config.toml
model = "masked image model"
dataset = "microscope photos of single blood and bone marrow cells"
train_examples = 194171
image_size = 64
crop_scale_min = 1
horizontal_flip = true
translate = 0.06
color_jitter = 0.1
method = "mae"
mask_ratio = 0.75
loss = "mse"
encoder_arch = "vit"
encoder_norm = "layernorm"
encoder_norm_position = "sandwich"
encoder_activation = "gelu"
encoder_mlp_ratio = 4
encoder_head_dim = 64
encoder_fused_qkv = false
encoder_bias = "all"
encoder_qk_norm = false
encoder_layer_scale_init = 0.1
encoder_parallel_block = false
encoder_inner_norm = false
encoder_patch_size = [8, 8]
encoder_layers = 12
encoder_width = 192
encoder_positions = "learned"
decoder_width = 256
norm_pix_loss = false
decoder_layers = 3
init = "xavier_uniform"
optimizer = "muon"
muon_scale = "match_rms_adamw"
lr = 0.0038
momentum = 0.95
nesterov = true
orthogonalizer = "newton_schulz_5"
adamw_lr_other_params = 0.0008
grad_clip = 0.5
steps = 7100
batch_size = 256
epochs = 9.4
lr_schedule = "wsd"
decay_fraction = 0.3
final_lr_fraction = 0
warmup_steps = 350
weight_decay = 0.2
adamw_weight_decay_other_params = 0.01
Rows from block 9 of the encoder of a small masked image model, named by matrix and row number. Rows with one number belong to one neuron. Each number is 500 + 50 x the weight over its row's rms, rounded and kept within 0 to 999. All counts start at 0. Numbers have three digits each.
After each neuron's rows are labels from the 100 images, of 14848, where the neuron reaches its highest value: "responds to" is what is common among them; "colour at peak" is the nearest of a few named colours to the mean colour under the peak. Only what is clearly more common there than usual is listed. The data: microscope photos of single blood and bone marrow cells.
# fc1: MLP up (encoder.blocks.9.mlp.fc1.weight, 768x192), inputs 0-191
# fc2: MLP down (encoder.blocks.9.mlp.fc2.weight, 192x768, transposed), outputs 0-191

fc1.562:448501529482557451504499543460499512427435545577568581481617470446418519509540461465445497475396410459442506427432510485454522479497419506490432499428516492469474406597580491492480514479475482466515466463414531511436531460501516555519463470624485497480556437540513469535515465508488490665510494534607605472495518484513494619499465542385505469534506506479538500490442442466525468538519459486516523552512496523601440459493407480485466552521465456443536518526476530528597567515520529603558585637538503375493477411554463557507536483474475574491494549550486557490563470437527417456
fc2.562:511480440541408542511495441514536543543522418437447455539441551530633509473453540566479517584524592466510511591479497554496538498506572458506485528577576547493516547437458534465489486518491502558465498518583528488524490448524483445516568480386529539566476563496447545490433469483548477366542509588433366509512468521506449418439485484466520577488534473580468468514569526562452483472472523568456478496457492488345505476460583559549484507463524482524423516474517453535436504476533454477401334403465479624493563600488518412501526500527458506561493501485512497479519473558493538595
responds to: cell type: segmented neutrophil; smear: peripheral blood
colour at peak: purple

fc1.527:491524560502565465510477408537591429542496447488520463435441435455442597527509425543585547461559554510464570575497601470531627414546393515565468448452512451459450517480452581519539483448510494455503551549445477534453487480414442516479508484513600559517407471500486430472497486401495558492560517555490546524501450524546553383461489579501483447614593482525510476525424539478503487552462475566563492452477399543484490469535449493540528479471515439464423447480465488543540573586460476494503539460501485608531452398496550527512554489529449484500492524545602534499436514494443557373
fc2.527:530442521485499398484448583565433586453511526495471439604590499373494501451451497559480539472540460515503489503508530515545507526563466482411449467568545509524531496468555409547488567498578517531498500450497499546566536559537566488485502436474504500495436582486489563497435474494491517391503445460468434484524465491396573408544491553468445469559485561576465498525515439623512440489350538578522530473614543488424450515509526487558512465409532485450561470540502548442501498505458450510532370485530474451488556501503497530479421504623413598561472502441458591518556558483484439510
responds to: cell type: erythroblast
colour at peak: purple

fc1.611:498472483439458517540432538478410476498482508485542511607494525464473523441472530494500525428547482447556521528550450464498530517463479558461442471512431571426527510534555583515468525554456485494421511551548536517565548465594325451534431488465550467530616506489426491535442540515574456552414535527513497506552477467567566413542578540474438475480481528484598451540554479564508601466481355503397496513471453616505554546552473523486539458586437630493539498529482492420526488544579490363515517448478513506472440519484451501509506508552471412535479465497467478548557461409543427518
fc2.611:500498562520500483627533492470462405479544394660508466570516398551473517496499452515535538465499461555525460500458559558467472524508486537568548537583537585385560505447547431542468506522398535523477569491441431470514523547519513494503502450426487555533422570469505618618458493474435445416493544497533498495475530559476486524436466489456488415491530497477524537572501487475551603452482574510503518497519437455526475450471492540417399451550536526564453486494557526535463493511502611462544324494520502473509567533506423490521411494447472499449538499568476608446486476546444516456
responds to: smear: peripheral blood; cell type: segmented neutrophil
colour at peak: white

fc1.523:457383491541547486517407489530476523310516540501542547441565571413435515479464407474530584474360455510468404584485512566458539413463464532475448492461502511494500453606487529480550491509544505502409408539435526479463438553514521500476638496481521467433535478481513425453526504507491512552557431531478564468496553546602521504440479414462495488508498600464476507504461472493537540564497470446476474512491487514345562443483511518620518551520556484458504597584399565435505544512483435532599565537527525473509508489540521535501531493530558510496489578535510510505493523461481559524
fc2.523:561561462500487450588504476461501455639428518482491504543473472543575508522513572518538500562609524501530461407450545567425554559512539430477495593547499572430468485464520423515452507444459508453493596514572485525521487424468508497513427490587530528607442499553527522482500511473490465514387542548471474466503419515448488461560465554509517547464490425603488484444548531518402452433479497499436551459475442505610483503441476534471516410473545432593542433462525453581544502473578532464471338574485541572490528536446543428498561487564410494541514514507510559513523454500504377475
responds to: cell type: segmented neutrophil; smear: peripheral blood
colour at peak: purple

fc1.18:469542493463506480521566539542442444616542540530392488446503521542475501471460512594548502416501542538501558655509459485502548446456426510509492508442504502590470547506491465516527502534424476306375555482557515501541503476574438465489559511454519506545472436492454497514587531507590433462489453378495530479465489598467509494468476507467633508541457453429592573501391499441509459471497440508450527448505463451484463492530367564504542529412505528464558564512525485488520437516488528521463504469536496521550553481552457462570507458592541530503524521445625495501580496499470550457
fc2.18:454560464547550515572483490360494490460429515495619425514491449437529462580517548602485488505593466473455372458477589497407461525486444501491544509577533438488495550500515513535424528457434521518474539554402495513443503612490503395564510558562421552475480381541562508470509514510492457575453458473635563515435558467593516460455522476433466472450519523559555525530551525492585503512453525482501491422497415478487464535496511481491505554522554486498407475558504543519603591495489468406547397476479468468496554545512464578547520510477543430562484507487552584446470463443489456504
responds to: cell type: erythroblast
colour at peak: grey

fc1.370:541503556597441491514475486480537524380471523560456454401506546454402550551452527499405451520523511562478512461602478490538477567512487547470516530498457485498436521448414433558478569442478524539584520539523432505506519532533519537587568531427541486466452589562475520480553424516437504454518525473395448617448520465402516495526418477464517500531440404527532476518492537443441418529511488480549428444501483551508455466481541546497613444429468577574531508479509597509495504479600593459472465536457581477540500573425457522474465545427425518539448526535603523548605487550538410496
fc2.370:509579503501543506511473600458575507526554491572500543520524497492494462467516528456482473504404448426601476605523547422479446549480438585439590422446483530487522459518571512544563440526568587519460469437555552483479371520533443410480510578536474402520604452523554493494521485512578493553509472519562442573426572504543438482469509432508484460494496535546465513614458502533553447516442519536498439400496488429563547563424541534481400435611556493462407462423504523489535407392421513444491561468465513470500554473557566472443508501535502544464456491513463507466534579463536508539
responds to: cell type: blast
colour at peak: blue

fc1.281:475464479544527623565530520431497405456572558541460436507442579546518556514476468504445440406464547515404499485525421481600516419454483494476498474505563456554459430517431556521485465540504617557536521408611488448563468447547546533603485460489536584476506463537513443477578434417469576518497423586483482554573529445489536527562435494541512531471518452447544500574493371489507537579493453459481544504482474414531506542560523539580551453408506468535460548497514512460452532515549490500530522452466447488613493478530473397516520467423518403563428530549479453453465465492592496530
fc2.281:549403535609495585558537459521534576536510517460454516502590430527542562576473583511472484560498532464458431488510540449429494473389602584439498448405502435438568479399431506475495518425549521531491528552555482491481577425567505459493492540454468494482540559509432470471511522568452473517534484500489556535465479432507505565484465560544544507577442536436512501538515548419431408600526462473474482520461510471435431571518505561501574528523456583523534456362475470497547562532548522503485440583527409546494507540473499411503516492463612530437444496496379420513430425555506485510
responds to: cell type: blast; cell type: proerythroblast
colour at peak: blue

fc1.594:469551476485583461473528411561527430628452525439461485460520555457535530545518486451543462529561506463463461431500513510465454528506368537440543624554473509509605517494518476493516477533607486557473475417480557595507542517509526512544574435609500482503451471492488564496388466516494580400456607489524447464478554541448554505573467453533525482614437445507501509452517514517504590452563529479553535517460475471542558484481448503457540475472528403318502515417537542405429544491562499506545509489482446425491554481462496501468517523490436416535444462459488484529442570509568506580
fc2.594:485534462412575487556535463457416506393459492578610415564498557504499512463550506524494488507540484490501493452546533471459560457501427463576525479601543496494506514420437492487485565483478552486552500522564451453512476476549443489463467487522475503467514612462471452510539564547544481534535471503509486511511577459558506499517554515471406471511511523430520512536546488570494535507496518416458475492462448521466408572552489427475443561403556518559484483415538444588489451580405562564538353504481420595499564580541443484490365514589466584445454500524478459405634489596486512514
responds to: smear: peripheral blood; cell type: eosinophil
colour at peak: purple

fc1.373:435483569504448432522472428579483487478525517437421521437464460500624561449535534503507467488575595489517565506520435566483493510483573458483564488436539447537509455506480549467484532522468522576463575486568523480543507595548547594418489502420495569405404530480527478534520472486510458405475468424510465498450481526442513462556440423568534466482549712460485477533436511513539505490453513540488398442547505565436551512566473462406562502586499490486509458484511505412501416523457512478573409407578451490601542478588595501447520529517538470491518466535494523472510547513508453440
fc2.373:461528418411607535477538507490537552580534502596455445572540498592436484541486558477485479466403478488488415481451518485580497456457507549534466504519438513397470543500480488529524525501563501398493457478450482506535544500449503416478512507538446405548552518585467517511497506443563468504501559487450488466511460518506499614469525512503501415460505245564555542496547469481428548516493496527515542555516482479596470530480498546502484496467470531538444545496558470565534542500498432478464691601406463489487510513370461565497461509432515479538551503491472582503470474529449520522
responds to: smear: peripheral blood; cell type: platelet
colour at peak: pink

fc1.119:471480566507443401476447530437485496417604526535447490464440466488494564525503514455538533524477444446498518565524560542527475492440483421503541503534486528472508485529280464564552492495496567524528574509439508490520512491496504534518447521557444522554298517464589501492455515514588442525622478541472611496471475506560547524438435558487461519432488559520523552487509613411468570551448554498465500487423451492362463498475564482500561465486570520464535475467542552585470501491499379519426448563470469587502494480478476492506557484539509519495500544512414513502493508465608515529
fc2.119:524466482502599618574530465551457477559372480486566533547550531510484456495471474446510470514551513615555497483423456479417547496594552520554484572545501487493447481403687540462470447487417485506497468432534454508500491526505456496530577539523538448430709501520502434510552480481427561502444534451508449462524521456435451461588520482464549450533438459463525448525505393555531471519472464431488502534536442511595512515468460502546496515478491515574550497532514454459519462450515595476602509455510573434509442544508532479430483494466512440509479489501548447493549563508377437491
responds to: smear: peripheral blood
colour at peak: pink

fc1.273:491519457521474584508473499529532495434465573524444473569586520533500549522466568485489375439607488510499617492525480559427497469550444426524549509430515468384481534472416491579419565387520426531456454481504534477573497563460539598506451429492563505516460422427505444464549475481489476505379540543500550455423586549538606441484447543513519506537452506492534531557529466540510519463593477527442531559497519485577565612515438486521473469581465507497513533393484448490452416479549473456512495511556547580463439496487496571410485498534524448522551533537445573418399463492532524448
fc2.273:531465445516511554419457447479503426551476466505528470516554468473600497426512599453498474552442562380521535434422448510486473445515459421457496599531422470471557452448541589552502407515525514556504523456525506542584422466468498529471532507459497497476448500491479525528565574560478439542421533619551480522549466538520526498492554458504478497490525525493533600466434646580459491444556518444520495516521479457627521498585524529451480465515578508439504501570473494405440534419469442501559471405523556504496527543379622496410486503472476498480556509618470487532394498443515489531
responds to: cell type: promyelocyte
colour at peak: purple; blue

fc1.668:483415652498536537532567391470484506462450517502452422379532556452534542485495491520426443526521542521494549511507496503496447483576492415452516518573466462477609557505410565494497509479498518517495601503361462425496423545507466454521525481592531541510467543484516510543497557470607485466494428417506473529477465524494483469509493561445555384422511571506501483514425481523553402436480522520543476476619591536578557530527540522519530527517598562542527530462475497526498443500533433500550482458537462637531488527457480503505571483501470447458453509427428394476505517566409601475
fc2.668:482591357480507446483442565464504483544598512541544551610493513552476496573578513486549554480488431492544466497509504523554522556455553582492502500486552527534383461500553423434462474495545510439482416452603513539529555459462509560493411500411474478461515493515483508463481525487391512552543562579445509490543485438490564527506500414520463572583532393463461510489546527550400588591531526499455564488434440504430440479494474484423471508459469448423485469574520479473486526509491556468486523536451574367487494494549595509493413510473536534520514502507550622539505471440550372575
responds to: cell type: promyelocyte
colour at peak: purple; blue

fc1.436:440396485517532460494497447499485485364485498565493492326557579412473481450446430476435441524451586483532521528592496522573517441486414467480486538474448492484588457541492468549496500473582479509462559488437528538409460477524416624433520520608487491501556445454446434517521499554386499461586451526507580463489509468488432415501522499468532460544469635425533423539496439505558530554543477546556588499513505552418504501533478474509502533555470580481500579481438538481495523499469412525616492477505519452478474509609476477515566517560538556532423532525489518508540523576474512509
fc2.436:577574450505469578561432514502537508618486536484511502635504462561580486495581582560588535500496441476539473448376505512433528540548623490509453516515572482491400534487500482426503493448457566467526456531616493457576541460496536422554513439456433517549446524567553500491475456516638514572429535498474439487478453499526521499505446486466449483425538398613475557449483588506399509489453526447397466518494470454563494500430458540501466503385553481561535450494532452532445507474563571536428432551491515577496496463386524468495502512468509528436510519491484480547535476472489445488
responds to: smear: peripheral blood; cell type: platelet
colour at peak: pink

fc1.710:495453533476545437479502406444495499518398531547510602530564569597487430402430535444435406456537454493513482480624538498469522397536485463442518482456446458549440533520431506593521487567496512572396464485561411580467505511558543603418438542472475474507466458552540507499477482452536503451513495513565514490485422480488537494529506542421558544450516477487554468458468492530569551516574456504487516551567529410578487500583463463467564478558470492509443581502490514487525439456470523533434494487461518461602477604446564495540484513608512575438513533415491640417472502564498489425
fc2.710:544565452517522484458426460516541554452523612462555482542544559508549474528468642481399475510482526433477436554511522505598518554435474396504552479509555529557489461561588433514578569457500448471550461461496494516586561511427554507447387443554447506432458458417575513363446499442627446507491474510522507451513467437483510424478555469436536487473516537549547529497527460486519443441573507498479432442555507448557552507569598471457481482476406550445552471521506456529492485423514427485591434481565566529468458455431500537470516501571566482576503497568521509509441596514448515477
responds to: cell type: promyelocyte
colour at peak: purple; blue

fc1.505:449595534587531454514547464533510459511597452422487559642455543607579455516505526504424486447475601543466483553444469455459515509536546537606512439554510425527563476456527634500538467492514530495518375513479530425559430487535495541447493554481520517477542548512448536568532547425484412415420450409483400513491438558478441435445554522547464569497551519470493505563550466485452479441487461435493496504563568501521576564600449470435444441535573481547493465562520452531531489576518524468435503458396467446501551465488538497544453510539510477487474447438539432508479497516453491391
fc2.505:499485526424427493491474478487533553524415508540482450367503469433429524496534509480576513526500421422521453442566494514568487472466507504405555526416487491503423553580524367486474537475496472525535593484548424522551583489423499440555468452485492523600437537458536499429485499538538526541546545550490613498525518490495566576552430424450530440542419462521470547412453548554530570477520480533568466478475530530525436502444573497511578574461377542433462581460458533420502451463418466450558576566637514506501433525470478586484479489486505450490559494532453579438454493479566502524
responds to: cell type: artefact
colour at peak: grey; purple

fc1.630:504451461484508475455450540472453465563488527563430444461445483570485433480526503445555494484586509560512518469477618477554480403495559587417545468462480547487467503518435593498466535451480527491480518497465508480517540495556386490462498513496440504432456526489487534606539396520494486535522481529543466555501486456515545404466436533532496492577490422576537512462487520543535558399468532467499584601421437446495566566445490486535504672454515434513421548556538501635511493485580553504502466542630486553509552493508449538483432458537425514435480564523420521439532494568389433441
fc2.630:437525479456439513510486483507515511469532496471436546401512474428470441619383498370469553449484568529531502484479518444433530409442569482572596454558536608497578477524484514512545534539511456392513457552542555457469543508532474445394429530522437489551569525411488537511560509548496480445599547579508497539556452555445472498465462494533568554609526480492560463533476405443521542540391527519448547528520485538499566515413490497438390530563495429474546485517455616565446481465586437415536489458511551520504533446488546567534509482479477506494525483571462483432442571469519493545
responds to: cell type: promyelocyte
colour at peak: purple; blue

fc1.459:515447456509486407513450521456517533515584492508526446376532529504544478473497472549544512487466589488566554430421603490476473435461468483483450442447506544449549448538570543479527545535467538453489502573569654512395441526550521497483558404468496484459502455463410486567442517439554517434615429502503517468373481453545445502490475507456449509556479514498484556431517459492565519589516578470473419494481497543429505474581488484535422583509588493350525505496521512558492509525498673544476515491499497479504531441432586503554458485474512526556553439507576439481515583524531543506
fc2.459:523530543514488528448548502506556427499463511426519551580495488490432520482537570473485540467555430461505427540584427488471508565489483501475523522530499438541460533548438401515458448427576510485544469417428417526581512450398448518509462542536519552604484538489539510489575527602432518499427558495562470526652447572470465530496552559534566466445549413499509483580492581499457518408466409567518547526550482459620525523391512491483485466477447595603417509448481514480569478445516362499518376489489522541504529532548443504473547496505486495477458501477503594543465432459494440514
responds to: cell type: segmented neutrophil
colour at peak: purple; blue

fc1.349:466569424505428602393443510487466558487501490483560453568418449444464452495508506512486565538443488459560514520458535447554392514429490382499451561525564508526558462492447450528582535512494479488502468390569574498456485485527521517540467564588478485519358525449506553444486493535542535495511442520490543459500484523520466488356427544461477467534513517621550551439514483601615513463498474556497479487446565437542463489482548448543544473505608533523467420495492445513449526457543482473461650610532526561496517543367521559549462482548496525430560505491530516472517506519521426463
fc2.349:472457572479539441618520493530474472494476502511454518429556529547486568547520470429482453501605463500511481439570452575393556463534509539506527453502468424475400522540549542532453483474493503489508508571420445482505544520465563554563507502450510509495659436549530466599576490485377500531507492477509412534461510475483603527602555481515480558452434527316437426540512556435396542553479487448509542536490451528442500469472459478475544503446432456475581584567513636463563484523466512456536473421494543433495504462602492471454483494455521440514478492530532480580504482500494551543
responds to: cell type: eosinophil
colour at peak: blue

fc1.15:428465496508466460501519462468450557436441489466605490298523518519493534487481460536546566502567487497556553491471469473457505374528536456526474502435564501458577528458625503512496489395507594481483487524539493540446494478522515484518542463440526514496684452453471513503569441530395462447454435529599462443474572486563479528558603517468523446506507551535514466529467552430544492556503495529469480446633491433517486503492482451575437592562496472426461573480464447400454470482478465541545552466540479489523520509450530579451488494543516500530439491510538557492554475501372523575
fc2.15:565502477480496512439443512456579445529585550524440550647513481501537516494525549495438507413461467496475422470519478536546490608478463498466460437505387509537441558561434479471520469609499471514502484515466528533468396495428478505485485519558478553526324517461489528486403605504592545540560505517465586536532447524472507419438406548501469560508494405480499584523564450573480564493495483548480513538407550522463488474502556521446531450486519535508487445439563526574490536502511519513404354526472474510503533488518439424546558504478488559480547506481547491554444478541651511407
responds to: cell type: segmented neutrophil
colour at peak: purple

fc1.369:382570496556538491505533496511458518436510477404478514752423512654531483485514546561507523531446603472431460490461473487483523442499549544566488496450507407529569544514609510471515473553507530511501421469517596444585520463564460560503492558445529532510470511406503492475468477435409528473502429425443468516519508510498469473476520491505514541553549535493535492568537507607484471405498491420512437523568490401576527533555494473477498451508564492504514547520536519554500491551483561449382524503478500419507570504493472488542422511504485451479492435448500514474489477468474511343
fc2.369:559532526450429481482516514566534502633515457571480513298581511378470520523500435451503495485530401472562482501544485428540463535450520499393540470496508533508384521527438520484493501455447508520577510533512364524486491508426476459530492421516440510523539486584479505504531543517569482511484548519565541499497455516441529518543431493481540471536437483541430579412476479420536546514579458547530508490479567640441446537471552478456469550505353518529431494531421485437534470486448438465647548521562516536491469475466542579483544495494524460529552494515515512471471497564521477606
responds to: cell type: blast
colour at peak: purple

fc1.516:492474435434492601522517442554415527455525449548537525604433515503433648507510400533555557468541520523568560433471459471496473547555505475592485493559478483511596480432400545465441499497497533528443501471512543480534413427432503494476488459496488450475442522423462530459455415549499507537499496432497610538593578509543518532521529472618481437526444408487572474394550424521548489477499488528545494524594421491631436521555462537448500409462498485514471531549481496563476509570442483449483476490511494471470562462447574445582466399513538541529525575489514492563560535518478529399
fc2.516:415562515429480492521511482539434504493487473554563421459540480594511538464456463446505490538482521476483489539522437495379555535541584518483554480515512520512464490557515518480618526524514427514486518530476458518543433464462495506433422572482479473477406580416501449455482471474543436524469574451523409466575497548484454491530496492517588601464498552430563481528437515607466522583427489485634557472488433549502462488574488411567460449490446528429396532507514492597510405486430583452554584454497498532513609416399563580575476507519460471454485514515510452561484563570500488582
responds to: cell type: promyelocyte
colour at peak: purple

fc1.336:532510562483547580474471555496491506397538580506476483463448538481486672494460469514571541385452515561477539529536434444523572583555437491526376491609484381481516510516527537440469495538498443507461585549449555496488527515605462423491482432504551496434521458520504471542528439487525404416614442485470533534561543517523539470544544460579498497545448485614493489533480497517543489400425477437439474495499481491477426536529423508465435482433565452501531565510473542493529476514561403593450557443529480578484528409539485558507463509450521516441453551431532456540589478466541452493
fc2.336:548521450552553446510572499509491560566449519472462515491628497526544466447520522451492593503514462481466436578437557511551500518433422452523537433552506557562461522521579497488452507469534457463468486463535506515470548592554541552488545494519451502448526546489565528506443434497457382481488601485416521458463489465398519554555553492487596491519622497496504460488528486577391404535557469430475481433517514517514496467488418410530485422528540489428436343506547434412450559460556574483491361559483498450500503487543505559469605497578498495502526488604429536505569492506468557489
responds to: cell type: erythroblast
colour at peak: black

fc1.214:454445625476481384546498457477529502551482474502415423462422581602638439414524560464561503514524632533491445517380585530442522453439536509495511546466466511462570557452582521479486482535532556490526392490548567444575485444501462545474515437539524548468520487493474516546472596419594496434516485488435488567490488456444506456541559519575472509448512539476469466551496515471446480411443520504486464568498553534422533590493515560498450489500475507497500539433512473516498459581488460451399480447492466595501615458588549398553447512505517514570476461468538483441467517560556505496
fc2.214:536547399542570556490540517496496475505568548450473579573550484419302545536546464500492514481461380519487480484577428512595486542547494485481506451473448497586397476518455436511478525470451495509519592490458440532538473527530525438483465518452461479592451507509513466417521451546420501557505575491594485423511493517522450602509427452450549490562507487507561531420525512514567554533530440484507478462556513531643490495539484427469517487483458535531453482597462498476511498463466535524614560512508536395498408548412482620487574506469502482478602511511478506541442458408476462455
responds to: cell type: artefact
colour at peak: grey

fc1.169:440574575500472418484475511463550505541431555504511553608420397513471557467541544440561532450509439539462507470462511429519553461452525519452520523498517519557512493580516468434525554481462537451503541556490535434525608466391544521421520470705521467530402490538464444551449485522574451714521467543498500493526495467549501487568463548479465522458508575561539510500514482351406500558510506482500527608554509456470487427479441455472540539476478494505517493449482483524615516450482475528488520411481414445499496457530481415555555471484493521558496528493454539457515494460559475530
fc2.169:537431428538522551522529510521451509444561496528383482436571521464520455515436516513489529576504584516519533629414449591490469555524525473603496492534510494375460464447485536548468410526478514598543470423445478568495449507613467473592487513332450443449573520498584577483526458497444584287484568474472500466504518492508483505443489488468529488504505423433506477519496532621569516476480444467461451430465423564445480529511509530546464436514493544453547510574522473564470490500521472509498473599512564528507484537477498526428510484471483439497487484517529493474522549569490529580
responds to: cell type: eosinophil
colour at peak: purple; blue

fc1.421:533412424545560518503469568583492476487541464532458531523512511610478483521518492490481445611478514529398468399447492530501445450396606408596413501432527494556484538425489475516561481502495582504470411519513455419475511444545533591464497509437543568418467524603469373503543497590492491461522521473553518434529579465561453529435473497459469536438486448452472490519567565561518459428500472556482459486459510546575429570490523521442576461421492492485436540461457549487541495556493536467515493565540592466485545527384517458506583554484542444495471502522565563546551417472574571462
fc2.421:493683510453519493552494544545425532482499473466495537507514545421449558408509480525496522375492488520537577451614529519570534481561506538519585476469509448478466521562459517444542421471473394536505506495527569555424407492497445557430471568475530478439621506558471539508468453382510558411605497455449546492536456525438490559522510548497472435464553530494492484434529443517515509560470608576489508513494536495480432468435504565544458459475456477484432544450542566566473494495560537572452460508444444520481409562513401502546477504520514612501565505486414428529509547391475495466
responds to: cell type: segmented neutrophil
colour at peak: purple

fc1.650:476446469510657362493407521511524546399456510546541589478468493509434508479548519499513529379434392540392468506508531572427487404464466509548420487485527550502368455485535542538546494414477495477471412609550470537525495503436487435491513523467529528500578452544447459493554526516542544570535467562499477439477518555557507527452463440448472519465574538454445560524543500547498476555497447535467470532505520502489480487449430549561433551564531454561573535516405508476544505495491491528512571583499469497532605438524474483453520477563450484497455555491510620537548364546429541502
fc2.650:492516487569426511580500445500520445515497502393495520597512499423528519483452516489475533610547557457514435516430454574520549571482527474490522524553468506490592560545497458489447494613481488527450572499493532488468441480525535555481496485536536419562386516492567530407431505490496449432428499565530562460479440429553448453473467506492534509499446440578531475481560496522488536530462478493523545511528449484493551425504610478574563375482492502496366521474484473566430556454592490495421329494475537514492517639480479550575597505541425456537533506463549441445451531532554411488
responds to: cell type: segmented neutrophil
colour at peak: purple

fc1.38:411601485575485462475480445439561592452429447452511401612460561550477514497560496559523591515510547473546548456593465482495503473405557411447562479574481431584511527599519618432507476548472552453499527386559542498483479534477466553571467511531513499481379545492453559499491536510550526496505440499489546546517490468476504447518424497511522397526526514435493516511395513555516472464537497570481412368563495453580533510480531558447564561544565564563460528519492493420458476468476468479574503420521491492517474497427505565513411477512500442497512485515463586506524489460496361455
fc2.38:562475516401525561496540546534424438594587592572455613383541492468513515572503483439531395417551489460511495488438531481503495533570508543537433530472523483363429472398471403522454469433554384492534450605423409491546547517556513501486493481457515452489596446512550462523518466495430491482515543499503488471488470538503480561488564486478537607497497453533530535520584549459476546470488492461505543624474539564407449521532495427524473422483473408443533488524457439588574526565547527478428535556506508440489563559543553502488559498481481460417518495518568491507500521554480540577
responds to: cell type: promyelocyte
colour at peak: blue

fc1.149:523466405521526604377505510435479456488580518479437434494490542567513469456455593482515510490562516453471605518468526576497514532540429458471515488530538407552564435477452590494458509570536531474415640570548437504491441509559586570571412528456491457426538520473504480475460491493548541488449549611484466508447523502475535455497637469556487506529539463513529482510534480443488487512577449552563503441462595487511547541473542452464544491396415413534583526603525449506382460485426459509538498501535457560455463527442512425494481479506460460479514528491522574427450445476597502561
fc2.149:492422501584520514456501552581509440571445452540432495510549395544493482491540516492523505590428511409422478456445577601487475488506555456459474502596474517481424427474546539562512489457435515582466519468447532648431551576491507495494478486483540571514548501485448483610500604474476484441434589548524470603450494526494556473513627501478439381474456531502524511567473529577476458445521513452530557486459542477426529533571534443530472415502514442441520501513474531460450553364526460573514481377532516526507422584446493556531487493526530453453584484557534468518450485485476508446
responds to: cell type: blast
colour at peak: blue

fc1.147:493424490521457529458458546481428513501513473464537534575499479507493402435468561484489565514615527562531452593509510493503506441432482482514498548534599495437396531495430452542589468468534516547488574442516433440611521481450565544469480569512518463496501502509499586505458516446472546397488437532513389547520525486575404544539533399455570624518535409531393455461467476467511546531506421524451561544531508562451522528455490478573615555464545531502508423550507541575486520481454504437472477508432450481485430512522510637495501460491467437476601570487548540456466413419475497567
fc2.147:456487505401529475526452482513473519429488511557542527536491514543611515511489501435462539431515533376509517405536514472543477556550541445473550459567520497413478440614576551537536532493466460441480485584511449493442514383503383443535540458590531499527501581480538484592517446472550435517489439521509562451602487410452485533512570528482482433494419509467513466416491562517598385468494504417505548511523472497503551435458475527437463431479486485503433660515596519505521549549601450496614527561542469528517463512483509433582466503455455510583497492546496468425540491542487517434
responds to: cell type: plasma cell
colour at peak: blue